{"arch": "transformer", "train_examples": 26041, "noise_aug": 0.01, "input": "waveform_16khz", "vocab_size": 32, "norm": "layernorm", "head_dim": 64, "fused_qkv": false, "bias": "all", "optimizer": "soap", "shampoo_beta": 0.95, "warmup_steps": 370, "weight_decay": 0.1, "adamw_weight_decay_other_params": 0}
Rows from block 6 of a small CTC audio transcriber, named by matrix and row number. Rows with one number belong to one neuron. Each number is 128 + 32 x the weight over its row's rms, rounded and kept within 0 to 255. All counts start at 0.
After each neuron's rows are labels from the 100 clips, of 14976, where the neuron reaches its highest value: "top examples" is what is common among them. Only what is clearly more common there than usual is listed. The data: short read English sentences (LibriTTS-R). In brackets: how many of the 100.
# fc1: MLP up (model.blocks.6.mlp.fc1.weight, 768x128), inputs 64-127
# fc2: MLP down (model.blocks.6.mlp.fc2.weight, 128x768, transposed), outputs 64-127

fc1.255 [170  92 117 105 123  98 138 117 100 168 142 111  93 124 116 197 141 123 146  98  84 127 116 137  82 131 136 139 124  64 140 163 108  98 107 108 175  59 123 125  85 127 104  97 107  73 149 183 131 122 137 160  78 143  95 110 110 103  74  97 128 139 170 104]
fc2.255 [158 114 114 114 116 102  79  84 114 106 173 109 151 175 141 163 180 150 100 141  49 117 144 102 153  88 179 162 105 125  89 115 169 162 100 184 119 117 144 134 151 121  82  70 137  85  98  99 178 154 116 113 179 117 101  97 131  87 104 166 181  62 123 138]
top examples: the word "i" (95)

fc1.496 [107 174 118 130 155 164 144  94  61 136 141 175 154 150  87 110 133 135 182 118  93 154 155 178 189  74  87 119 157 191 153 175 151 126 127 108 102  77 152  69  81 134 106 108 169 126 141 188 110 140  88 114 120 156 104 107  42 158 160 168 123 146 115 162]
fc2.496 [ 69 155 115 171 150 132 140 149 127 139  78 144 155 113 151 186 115 113 169 135 102 204 141 156 135 189 167 139 167 143  70  61 111 125 177 172 137 112 149 138 166 114  96 136 111 148 114 152 108  96 123 178 176 181 164 179 207 117 135 163 140 126 108  76]
top examples: the word "i" (43); the word "you" (40); the word "tell" (31)

fc1.271 [142  64 112 128  99 124 119 117 100 192 143  54  88 125 154 100 142 173 103 115 110 101 130 172 152 117 116 172 147 112 176  90 106 162 108 140 150 143  92 104 124 156 154 120  76 155 130 116 175 144 130 212 132 170 109 154 111  49 115 172 123 149 129 135]
fc2.271 [104  90 117 116 129 107 157 151 127  49 137 136 133 162 144 154  91 103  97 152 109  71 136 115 149 119 142 143 133 113  87 159 120  88 105 167 100 126 125 110 131 183 134 139 186 121  80 144  74  94 128 124 108  89 175  96 136 168 123 104  97 151 130  75]
top examples: the word "but" (35)

fc1.493 [ 29 131  95 151 139 109 152 126 173 169 116 122 126 172 120 142  58  92  88 125  87 120 148 168 115 102 193  78 164 139 136  94  88 107  92  86 119 153 138 105 163 148 123  95  88 147 133 153 133 118 140 182 147 143  46 138  66 145 139 123 104 136 114 156]
fc2.493 [141 159 124 153  85 166  86 113 170 110 118 122 160  70 167 118 175 150 119 154 114 173 116 100 121 171 131  63 106 213 141 105 108 152 118 141  80 148 121 145 172 100 142 136  95 106 137 124  91 198 122 134  77 158 113 187 139 149 115 174 126 142 168 117]
top examples: the word "i" (53); the word "don't" (50); the word "not" (38)

fc1.293 [111 133  59 114 142 108 147 140 166 119 154 159 131 146 143 157  62 125 190 149 106  92 102 113  81 118 151  72  36 104 132 166 178 152 106 111  79 177  79 102 130 150 138  58  78 144  98 173 184 140 179 198 136  83 122 151 120 162 145  76 148 129 182 130]
fc2.293 [140 157 134 123 129 168 163 124  90 151 128  39 189 137 145 147 127 148  98 167 140 121 101  84  90 122 129 121 133 126 122 107 147 137 129 145  50  87  96  99 162 115 164  85 103 136 130 147 133  88 138 171 177 138 141 127  92 106 123 168 141 154 166  84]
top examples: the word "but" (59); the word "what" (28)

fc1.324 [126 150 109 175 114 123 114 114 107 131 117 116 116 105 133 117 141 135 138 195 111 165 103 147 141 157 125 134 124 161 186 124 145 141  82  74 208  78 145 132 137  89  75  14 134 167 104 167 173 138  81 115 160  89 105 116  69 174 158 119 121 131 164  95]
fc2.324 [109 136 223 103 123 151 150  69 118 104 170 176 134 137  94 126 166 113 164 101 104 109  97 145 181  61 188 118 136 132  95  97 166 169 142 129 115 117 134 142 134 178 117 106 114 158 142 127 147  96 147  94 115 124 107  90 182 162 143 173 144 140  99 132]
top examples: the word "i" (64)

fc1.78 [100 146  80 120  47 143  93 182 137 107 118  91 135 106  94  92 118  72  97 133 148 158 113 155 147  98 152 141 152 164  96  44  89  94 144 152 106 154 188 132 111 173 207  97 108 124  82 152 179 157 107 130 120 118 117 142  84 103 109 102 125 111 110 203]
fc2.78 [148 113 118 108 107 165 106 102 172  95 106  69  89 100 101 114  80 125 100  95 134 158 104 141  83 122  99 148 136 152  64 111 190 106  83 107  95 189 147 155 140  71 129 179 174 118  86 191 122 106 148 106 158 101 122 128 169 164 158 121 145 129 128 135]
top examples: the word "out" (45)

fc1.602 [144 113 160 110  56 124 130  64  73  62 173 110 109 156  98 144 143  89 108 150 173  98 155 103 101 107 102  98 125 126  99 109 102 132 113 177 160  64 128 167 128 127 147  93  84  99 109  87 107 188 148 145 130 148 131 142 100 131 115  83 114 114 103 101]
fc2.602 [172 135 112 137 123 159 183 127 138 148 164 127 112  93  78 102 139 144  74 134 170 138 132 206  72 138 170 127 142 115 131 123 127 131  89 105  86 118  59 141 110 141  74 116 163 146  92 109  93 108 123  53 132 130 177 118 169 122 128  91 143 168 108 122]
top examples: the word "said" (31)

fc1.118 [127 156 109 152 130 161  95 113 171  88  99 190 124 115 130 108 155 110 119 148 134 113 116 111  96 178 110 142 118  82 124  80 124  93 111 143  86 187 176  93 132  85 140 140 130 187 174 138 142  97 162 108 129 131  53 164  63 105 118 174  79 114 165 118]
fc2.118 [ 93 122 186 142 154 110 134 195  89 209 154 116 103 157 175 130 139 151 170 173 164 178 104 158 192  99 138 172 187 125 191 127 116 143 128 113 115 122  35 146 165  95 123 116 113  92 121 130  93 177 139 102 124 108 125 176 114  49 133  99 182 128 116 129]
top examples: the word "what" (60)

fc1.647 [169 126 144 115 143 105 132 100 162 122 112 132 112 164 161 193 105 153 145 101  95  98 115  98 139  87  97  80 152  64 178 128 159 170 128 182 123  89 155 106 115 168  83  57 125  59 135 169 141 120 105 183 144 130 112 192 114 138 127 137 126 121 166 142]
fc2.647 [ 84 200 129 157 134 137 124 117  30 139 164 117 154 168 123 132 127 157 130 196 161 129 166 136 104 168 173 125 140 119 113 141 136 182  77  92 139 121 104 124 128 100 141 132 109 110 173 143 106 149 156 109 100  78 119 105 102 127 117 135 145 132 141 110]
top examples: the word "but" (72)

fc1.763 [ 95 114 130  88 137 127 136 169  75 178 146 138 144 170 152 102 102 126 128 143  88  92 137 102  91  68 144 143  96 122 119 123  71 110 144 141 103 156 176  95 122 176 152  90 103 137  99 151 141 166 235 121 149 151 111 154 136 130 164 150  82 115  89 142]
fc2.763 [111 149 163 136  99 183 134 109 137 107 101 108 129 202 124  75 136  93  94  63  43 116 108 129 120 117 135 135  85 123 164 161 113  66 172 160  72  98 167  97 140 152 146 112 124 133 129 117 146  81 146 122 146 107 158 119 190  69 120  97 185 175  98 161]
top examples: the word "will" (69); the word "you" (36); the word "be" (25)

fc1.669 [ 56  95 128 170  82 150 147 172 124 141 164  53  77 160 151 130 129 154 106  98 112  86 176 157 139 143 118 129 132  90 132 155 167 106 138  79 189  73 182 169  89 126  63 134  79 139  64 139 156 100 128 210 126 122  83 182 143  95 120 122 128 174 183 110]
fc2.669 [137 122 164 124 154 115 119 151 104 123  66 106 212 157 114 160 103 155 141 113  99 109 134  73 149 110  66  76 128 137 179 158 163 157  94 135  58 117 121  97 113 105 176 120 147 116 133  90 149 122 179 162 132 130  88 162  69 185  90 119 126 114  79 173]
top examples: the word "but" (49)

fc1.625 [122 101 192 137 178 159 114 197 158 117 109 103 147 124 132 146 138 117 172  85 162 159 135 164 159  95  89 100  83 119 139 161 119 140 158  88 110 163 144 110 174 113 193 143 163  49 110 193 113  87 120 121 129 104 144 185 155 120  99 160 118 107  78 147]
fc2.625 [157 162 117 162 101 105 137 108 150 110 111  94  63 115  99  92 156 138 182 152  93 144 146 120 123 120 117 155  69 112 204 118 172 152 180 200 205 168 135 151 129 166 109 127 136 160 125 112 139 108 114 155 107  81 103 167 166 164 150  83 137  58 105 101]
top examples: the word "said" (53)

fc1.129 [104 164 123  91  95  86  83 170  91 159 150 117 104 104  87  52 135 100 194 136 115 152 149 185 105 129 145 179 115 141  58 133 168 145 103 105 125 164 122  87 116 126 109 185 113  65 151 152 165  80  94 146  79 135 108 135 126 153 109 102 145  94 130 155]
fc2.129 [ 85 127 154 206 150 131 147 139 174  82 132 118 109 159 156 157 114 151 131 182  77  94 129 146 163 156 111 140 112 123 130  95 100 120 167 169  92 106 143 132 148 186 132 100 142 112 112 144 181 127 157 112  89  86 134 161 169 102 160 160  90 191 140 104]
top examples: the word "out" (36)

fc1.267 [117 129 128  91 114 182 155  72  91 126 138 117 117 143 189 136 115  58 128 106  97  89 123 178 132 100 194 179 141  82 129 118 124 166 147 105 145 149 128 107 150  76 160 147 147 173 148 138 125 157 110 126 115 102 140 116 158  96 149 171 143 119 128 157]
fc2.267 [128 150  64 173 164  89 142 159 133 106 172 139 135 137  88 127 141 127 100 137 147 138  79 126 115 138 132 118 127 157 172 125 138  96 179 127 122 146 140 123 181 183  97 112 113 125 115 110  93 155 102 103 141 167 145 125 101 172 154 172 186 105  63  74]
top examples: the word "will" (37)

fc1.376 [ 99 104  98 134 130 160  64 129  56 134 138 166 104 110 132 101 122 138 109 146  68  62 182 113 146  79 169 140 116 113 164  85 102 107  82 137  56 146  94 131 109 162 153 122 112 199 127 142 164  77 112 142 146  81  76 141  90 148 162 175 147  77 143 125]
fc2.376 [112 107 101 120 113 112 141  62 114 146 124  68  98 101 148 194 110 141  90 185 169 166 148 178 152  97  88 116 107 143 135 123  85 145 109 108 150 131 146 118  99 135 129 167  88  84 141 138 169  83 131  63 194 116 114 156 123 115  58 114 159 161 148  82]
top examples: the word "the" (57); the word "this" (29)

fc1.649 [165 114 106 164  97 156  87 160 127 161 173 124  99 177 151 151 109 132 100  87 153 154  83 122  98 105  56 136 101 164 119 206  58 141 169 177 104  98 138 101  91 144 114  81 148 112 224 160 151 128 205 104 155 134 105 123 129 117 132 155  90 158  83 138]
fc2.649 [160 169 152 116 108 148 110  89 169 145 113 125 139 168 162 166 130 154 116 129  91  68  75  96 119 148 114 107 118 109  90 196 138 121 115 119 140 151 152 110 138 148 168 183  95 109 122 105 188 139  96 141  54 114  99 125 179 104 115  54 154  99 120 142]
top examples: the word "said" (32); the word "sir" (28)

fc1.317 [192 163 122  67 135 181 123 128 128  70 144 149  75 150 188  86  68  67 114  74  94 115 150 144 150 109 121  98 177 172 182 113 131  94 135 120 115 149 165  77 170 108 115 160 107 119 190 155 114 116 135 155 103 152 188 108  88  93 121 170  97  86  88 107]
fc2.317 [118 154 142 130 131 110 192 192  83 167 131 132 112  98 123 133 107  93 117 164 125 139  74 109 110 149 122 111 120 100 107  91  81 126 173  76 156  62  68 117 138 113 121  62 193 121  82 111 143 127 103 104  87 155 160  98 149 179 136 149 110 117 176 113]
top examples: the word "will" (53); the word "not" (29)

fc1.125 [ 95 122  96 116 108  95  62 127 179  91 167 108 120 139 149 143 164  82  95 113 125 150 148 119 104 176 164  94 136 141 143 107 176 107  95 125 142 146 162 136 186 169 168 180  87 170 100  86 135  87 126  84 112 124 118 166  84 122  61 127 131 151 117 183]
fc2.125 [151 153 170 122  91 198 132 133 126 129  35 120 102  69 145 155  80 131  92  97 100 103 137 112 138 102  96 178 195 129  87  68 112 142 200 169 139 140 120 131 116 111 107 168 131 110 136 142 141 101  78 171 145  97 137 167  68 117 158 151 149 142 117 149]
top examples: the word "get" (49)

fc1.66 [116 165 141  81 122 157 129 158 122 172 151 139 137 161 126 131 109 131 153 156  87  95 139 148 147 105  79 116 111 141 149 115  80  92 132 173 144 108 144 135 156 195 100 135 104  87 107 134 115 151 150 125 148 111 149 136  87  93  75 172 128 166  93 107]
fc2.66 [113 136 121 136 132 149 115  92 132 123  52 140  90  84  85 137 136 109 124  91 164 122 122 178 143 178 130  93 104 138 154 150 135 140  95 143 172 113 101 101 191 110  98  82 110 119 152 119 175 167 102 108 129 121  21  73 127  85 115 126 101 122 159  90]
top examples: the word "i" (55)

fc1.546 [ 77 120 181 152 144  94 107 145  91  98 105 135 133 105 181 137  67  87 163  73 174  71 118 129 133  83  83 125 142 167 170 166 110 171 153 149  82 129 158 151  80 137 105 113 129  78 183 145 100 150 123 131 112  93 109 111  97 210 135 134 143 137 111 126]
fc2.546 [179 148 176  66 101 137 149  76 120 132 117 121 125 123 108 120 150  95  75 114  73 200 141 129 187 168 144 125 134 105 115  43  79 113  80 157 189 149 123 129 145 170 131 113 148 120 159 102 135  79 147 119  97 132  96 122 153  88  97  97 198  97 106 127]
top examples: the word "said" (32)