Rows from block 6, named by matrix and row number. Rows with one number belong to one attention dimension. Each number is 50 + 12 x the weight over its row's rms, rounded and kept within 0 to 99. All counts start at 0. After the name is the row's rms in percent of the matrix's.
# v: attention value (model.blocks.6.attn.v.weight, 128x128), inputs 0-63
# proj: attention output (model.blocks.6.attn.proj.weight, 128x128, transposed), outputs 0-63
v.60 095:58 43 40 39 57 46 64 57 38 32 45 28 59 48 43 70 66 44 44 45 63 39 55 53 36 46 70 53 29 55 47 50 50 44 72 28 21 63 37 54 28 40 42 40 40 59 46 73 49 70 56 68 70 63 46 42 29 51 40 50 42 46 51 53
v.61 097:50 44 43 20 45 57 45 43 52 73 51 65 63 52 39 43 60 46 44 48 68 46 46 38 47 43 31 44 62 44 63 43 57 59 46 45 18 34 66 55 37 38 46 29 53 58 61 27 40 38 61 45 55 48 42 50 57 54 45 43 50 55 44 49
v.62 101:69 69 49 55 36 61 53 40 51 43 58 29 44 53 40 48 41 62 55 45 62 35 67 49 46 43 57 57 56 72 47 52 51 45 53 52 49 57 40 44 53 60 70 51 27 47 52 56 64 32 28 65 54 48 60 57 73 40 43 56 40 62 51 53
v.63 106:42 54 56 49 68 54 62 44 62 64 65 47 52 45 54 47 52 49 37 46 49 53 52 46 82 29 38 83 44 22 39 46 28 46 43 49 51 58 40 56 56 62 61 28 62 42 46 40 71 76 80 43 35 55 42 34 59 48 52 36 34 45 55 47
v.64 099:44 39 58 56 82 64 62 54 52 48 60 48 72 47 55 51 63 45 33 38 43 49 63 60 45 42 50 54 44 60 52 42 61 48 50 42 56 41 41 47 59 57 58 45 53 63 63 35 58 57 23 30 69 60 41 23 27 49 48 51 45 46 45 49
v.65 101:72 65 51 58 36 48 49 42 56 55 53 62 67 42 45 31 46 57 34 51 58 73 50 82 66 57 44 73 51 51 51 41 69 54 44 21 49 43 52 40 64 43 40 55 54 58 39 49 44 66 55 33 35 58 50 45 53 46 41 42 60 33 54 59
v.66 097:22 27 66 50 32 47 53 52 61 40 42 54 48 55 52 62 44 44 45 47 81 39 67 59 57 79 62 57 45 54 38 44 28 47 58 32 58 64 46 52 34 68 58 42 63 47 31 28 61 41 48 66 33 44 61 53 55 57 35 47 26 46 44 56
v.67 101:51 61 55 35 42 63 40 56 71 67 39 65 55 51 56 56 37 56 43 53 39 63 61 40 22 75 47 73 47 50 68 37 56 54 40 49 29 64 43 57 51 42 30 60 30 51 40 42 45 35 39 54 25 44 42 64 34 42 41 66 33 64 60 55
v.68 106:54 29 52 28 59 64 45 41 47 38 52 63 51 51 72 14 58 55 58 53 61 60 31 37 45 49 51 70 57 40 58 46 52 46 37 43 59 39 32 32 37 62 33 57 42 83 67 54 51 38 62 64 47 51 54 63 70 39 40 70 44 51 63 49
v.69 094:53 35 33 38 51 42 46 56 53 62 42 69 49 67 60 42 40 46 53 62 42 41 34 45 54 60 42 31 45 41 58 43 55 61 41 57 45 33 58 39 64 53 49 51 47 55 65 72 44 33 70 46 47 38 34 28 50 55 46 54 50 54 51 41
v.70 098:64 66 38 61 41 24 58 28 50 55 71 57 67 37 37 65 50 43 61 21 60 59 50 38 63 49 45 51 68 49 38 60 50 56 64 51 47 44 73 40 26 38 58 35 50 66 48 70 55 41 32 55 56 56 48 47 38 51 36 51 35 63 53 39
v.71 107:57 33 74 33 47 62 65 61 54 40 60 52 48 49 39 29 55 56 42 38 43 66 75 63 56 44 41 44 40 37 50 54 54 41 49 43 61 54 62 44 39 62 45 34 56 49 44 47 41 65 53 74 54 55 34 59 55 44 46 62 45 36 61 46
v.72 088:42 61 63 35 32 30 49 80 58 61 52 21 54 62 40 59 64 54 52 50 53 35 49 47 43 57 30 38 36 33 62 57 52 54 69 43 51 53 36 48 38 60 35 39 84 51 44 53 54 60 46 42 45 53 57 17 54 38 44 67 61 29 52 55
v.73 099:59 43 63 52 47 30 70 45 70 46 31 61 52 71 22 54 60 48 64 30 45 45 43 31 52 36 53 38 44 53 39 47 39 57 56 47 62 55 52 46 55 59 58 30 80 53 71 45 67 38 46 42 36 35 55 63 53 41 42 69 57 66 46 51
v.74 096:43 48 58 58 53 39 55 58 41 58 56 66 67 54 65 47 76 29 70 51 44 49 57 32 43 38 28 65 58 43 43 47 45 40 73 43 49 44 53 51 49 40 40 38 53 56 49 72 46 68 64 55 52 54 43 77 27 59 39 33 31 62 54 63
v.75 108:49 73 67 52 39 65 40 69 55 64 47 42 40 73 28 24 47 57 35 62 54 65 75 64 60 54 49 42 38 48 37 51 52 35 40 50 60 62 67 47 40 75 45 65 65 58 60 43 58 60 61 67 56 60 32 55 62 53 48 30 53 67 37 42
v.76 105:35 40 43 30 71 70 57 46 43 52 43 47 39 67 54 75 27 55 52 54 48 51 46 69 64 37 25 64 41 41 38 59 57 56 53 57 59 62 56 39 49 60 52 42 60 62 59 55 49 32 28 41 36 56 32 61 53 49 50 56 39 45 52 46
v.77 096:71 34 40 52 40 43 58 36 74 57 46 75 70 63 25 61 52 58 37 58 66 47 58 56 72 48 52 55 53 28 42 25 48 51 59 52 35 65 33 37 87 50 50 67 31 61 43 56 66 55 55 45 62 56 57 58 59 32 53 46 34 28 52 39
v.78 103:59 49 55 56 52 62 46 36 75 29 50 47 56 59 50 62 62 61 44 63 33 48 68 56 43 56 43 57 49 33 43 66 68 55 45 56 51 45 50 53 37 51 73 36 45 31 37 47 59 36 63 74 77 46 46 29 49 58 51 59 54 43 43 44
v.79 091:47 33 61 39 35 46 43 46 09 53 72 52 53 49 48 49 51 65 73 56 46 51 38 42 48 35 65 48 66 45 40 37 40 59 58 45 59 12 68 40 53 47 56 58 51 71 20 41 52 37 52 42 53 55 57 61 37 52 52 67 62 40 48 52
v.80 108:64 38 51 48 45 41 52 34 51 60 47 51 51 83 67 43 62 50 52 26 56 40 56 59 40 49 53 81 48 64 41 49 35 37 39 65 58 40 45 58 49 53 62 26 24 49 51 36 58 58 78 34 54 40 55 58 32 45 49 65 44 61 44 53
v.81 079:55 52 47 63 62 46 70 57 43 49 48 69 49 57 67 40 56 31 29 56 62 42 53 70 52 74 34 37 46 27 30 58 39 64 39 56 43 33 53 53 30 31 37 63 57 54 37 45 50 52 47 43 37 37 31 48 43 63 52 40 66 57 57 44
v.82 089:60 29 54 66 42 59 36 59 67 66 44 05 45 63 46 54 60 40 71 47 46 60 63 53 51 31 47 51 44 59 41 43 60 49 47 36 37 53 45 40 49 52 72 56 58 59 57 53 32 48 53 67 69 51 48 55 40 50 52 40 38 59 53 49
v.83 111:46 60 51 73 50 43 45 14 60 37 60 39 36 63 37 51 55 49 50 51 70 55 55 33 56 44 56 63 41 50 49 42 66 45 31 38 45 39 51 62 50 55 57 74 41 64 55 28 35 50 56 28 42 55 64 43 32 56 40 77 48 68 52 59
v.84 093:53 54 53 38 27 31 48 79 62 35 58 52 60 46 62 50 56 41 47 63 54 35 28 35 38 67 59 61 61 61 57 59 58 45 44 44 55 60 63 48 53 62 28 53 60 39 53 45 35 72 56 49 59 45 60 46 41 53 52 58 46 43 51 49
proj.60 100:62 47 59 56 23 63 26 43 44 54 66 52 33 68 36 37 24 60 68 38 49 49 49 30 45 50 36 48 55 38 62 41 46 48 58 47 78 55 65 40 55 49 36 42 48 54 63 60 57 43 55 36 54 69 52 65 64 62 66 51 61 45 75 52
proj.61 091:49 47 27 64 66 49 46 53 16 33 56 45 42 40 51 45 43 44 47 43 39 47 51 48 46 63 60 60 40 38 58 42 40 53 48 60 73 48 40 47 59 65 37 47 73 50 51 59 48 41 56 57 49 35 43 69 45 54 57 37 58 57 52 68
proj.62 098:50 44 37 39 35 58 27 64 31 42 44 57 46 47 32 74 39 40 56 36 29 39 28 45 65 42 64 51 47 32 52 48 63 54 62 44 58 59 62 66 45 43 49 63 53 23 54 65 49 45 60 31 43 63 53 58 68 59 54 67 44 50 60 52
proj.63 099:45 44 64 39 33 46 40 48 39 59 38 62 52 65 60 57 58 30 57 56 38 37 49 57 53 49 60 33 47 79 43 56 60 63 57 66 50 46 38 55 57 40 49 47 41 58 53 71 47 57 38 65 57 50 47 66 35 83 55 65 68 63 66 42
proj.64 103:33 54 30 61 60 55 43 45 57 52 62 56 57 46 42 59 49 75 43 40 48 55 50 45 42 52 64 60 63 53 61 63 45 61 47 50 32 49 44 26 39 52 51 64 52 57 44 63 43 29 51 56 49 42 70 61 58 41 51 61 47 40 61 48
proj.65 104:25 56 59 48 70 52 44 60 53 77 58 43 48 51 52 68 51 36 39 62 34 36 59 58 33 45 43 52 47 33 43 49 61 26 64 56 59 22 78 41 51 56 52 45 55 37 40 59 48 49 36 37 60 53 19 46 49 41 51 51 41 53 40 45
proj.66 095:57 55 32 52 49 64 55 61 29 35 57 55 51 44 53 45 49 71 57 69 48 61 35 62 46 39 49 75 62 26 47 40 54 49 48 54 62 60 31 70 55 33 44 55 42 57 48 53 52 55 53 41 50 50 51 53 14 50 41 44 49 55 48 54
proj.67 102:42 43 58 40 70 36 50 64 39 50 59 51 59 33 49 65 65 58 59 56 49 45 41 58 43 33 38 52 60 53 46 67 60 30 47 57 62 44 67 45 67 55 53 54 47 68 56 45 72 55 57 53 60 56 43 60 39 21 59 50 40 46 44 34
proj.68 098:50 45 26 50 44 24 51 59 42 47 43 43 64 50 23 57 54 71 37 52 79 50 61 43 59 46 66 67 30 38 29 82 61 43 50 47 30 60 47 35 41 50 58 46 72 42 47 68 62 56 50 41 54 35 44 39 51 47 49 63 43 67 48 50
proj.69 096:64 57 62 34 47 64 40 63 51 61 39 40 58 48 47 81 54 60 38 62 51 56 50 52 40 38 55 59 45 58 46 64 56 39 48 40 51 63 67 47 37 59 41 36 63 37 49 42 72 62 65 40 80 68 61 55 76 28 41 48 29 57 53 33
proj.70 099:32 33 57 42 46 61 34 38 50 68 55 55 47 46 69 52 46 47 33 63 29 34 63 62 53 60 51 37 43 59 53 40 29 72 58 55 40 55 50 42 68 40 51 77 38 40 67 55 25 63 40 55 57 56 66 45 68 58 50 46 65 29 48 29
proj.71 108:40 72 37 55 51 54 37 55 57 59 34 59 67 55 46 59 61 38 67 62 40 52 54 41 69 66 65 67 66 34 50 49 61 70 51 55 51 61 28 49 48 64 44 51 53 61 55 44 54 42 70 46 60 66 40 52 50 58 66 44 65 60 31 58
proj.72 090:45 66 47 68 66 60 53 39 46 37 39 69 49 53 56 42 37 63 44 41 44 51 44 65 54 37 84 43 67 50 29 44 61 49 55 35 55 52 36 40 43 50 40 50 22 48 59 46 60 52 53 53 62 50 63 84 51 33 59 25 64 61 50 57
proj.73 102:51 44 30 59 36 48 45 53 55 40 52 57 40 47 66 43 69 41 55 51 62 51 49 79 48 46 54 28 33 47 39 56 34 61 62 55 61 64 73 54 39 46 60 58 43 33 52 44 26 36 37 55 63 61 45 55 54 55 51 41 63 68 55 50
proj.74 093:49 52 41 67 51 36 52 48 44 27 55 28 56 42 49 42 48 68 60 46 45 12 46 34 49 66 62 15 49 48 48 63 48 50 44 51 56 53 15 41 44 45 35 60 45 61 62 59 51 64 35 42 36 53 46 29 49 45 53 61 47 47 60 40
proj.75 110:47 58 53 61 69 69 56 48 51 40 45 30 84 50 54 55 67 49 62 58 74 56 30 39 46 50 52 39 73 41 49 51 55 56 60 54 48 34 57 60 42 53 27 36 38 48 44 40 48 56 60 38 56 45 47 62 26 52 50 44 42 57 62 64
proj.76 101:67 55 41 68 51 34 64 44 48 40 26 43 49 43 52 39 51 32 62 57 43 50 55 26 50 67 43 38 42 43 45 46 55 57 44 26 41 39 48 48 34 53 36 61 34 56 58 64 56 38 52 49 55 57 58 53 55 49 42 72 68 53 43 37
proj.77 093:37 55 54 62 54 53 64 53 55 31 50 39 40 28 45 34 56 41 73 64 52 47 73 48 25 52 68 50 28 53 53 53 44 31 40 39 60 37 50 62 44 45 42 31 46 43 48 48 29 61 34 32 45 30 43 58 39 35 24 41 68 39 43 45
proj.78 106:58 48 39 35 65 66 63 55 27 43 44 55 36 57 68 45 61 39 69 50 79 54 56 66 58 38 55 44 57 59 53 38 30 33 72 60 35 54 45 53 35 44 33 45 48 72 39 44 37 52 39 50 29 45 54 52 59 46 58 43 45 55 51 78
proj.79 089:41 64 38 44 61 78 58 71 43 78 28 46 57 35 40 51 52 54 32 37 57 44 44 46 29 51 59 49 40 59 52 59 43 46 50 36 34 71 40 53 37 46 50 45 64 56 59 36 47 58 51 50 53 53 70 36 45 27 30 68 20 50 54 45
proj.80 105:51 42 42 60 46 45 44 55 58 44 66 49 39 32 66 44 48 77 47 80 52 52 45 48 55 48 47 55 41 41 47 66 28 39 54 37 42 47 39 49 79 49 51 68 74 57 58 56 41 46 50 66 43 45 48 64 52 56 60 49 28 57 49 53
proj.81 083:42 60 48 40 45 66 47 64 69 56 48 55 47 51 13 55 67 75 47 45 44 60 61 53 32 69 40 55 72 50 65 47 38 33 49 53 47 46 39 47 52 57 29 56 40 47 46 64 58 50 54 41 59 57 67 53 69 29 57 66 30 52 47 63
proj.82 090:62 49 41 40 46 43 58 46 46 41 70 72 50 46 53 36 28 43 60 29 40 28 44 36 74 74 75 62 38 47 67 35 52 71 44 47 49 40 36 56 33 41 58 45 62 56 40 63 52 55 50 34 30 68 60 40 51 41 40 78 38 54 50 45
proj.83 104:56 56 51 32 57 46 71 73 54 58 85 64 57 49 44 45 68 62 49 40 41 48 40 60 38 72 47 55 53 45 46 38 35 53 49 54 46 49 41 54 56 33 60 37 66 24 51 61 52 39 43 52 32 60 68 34 44 76 56 53 31 31 43 58
proj.84 097:60 61 64 51 47 75 42 31 29 43 48 14 39 45 46 57 63 60 45 52 75 40 59 54 51 38 47 53 53 45 13 55 64 45 38 35 25 49 46 44 68 54 62 59 39 56 42 39 57 44 45 62 39 61 44 32 41 54 55 59 39 60 49 53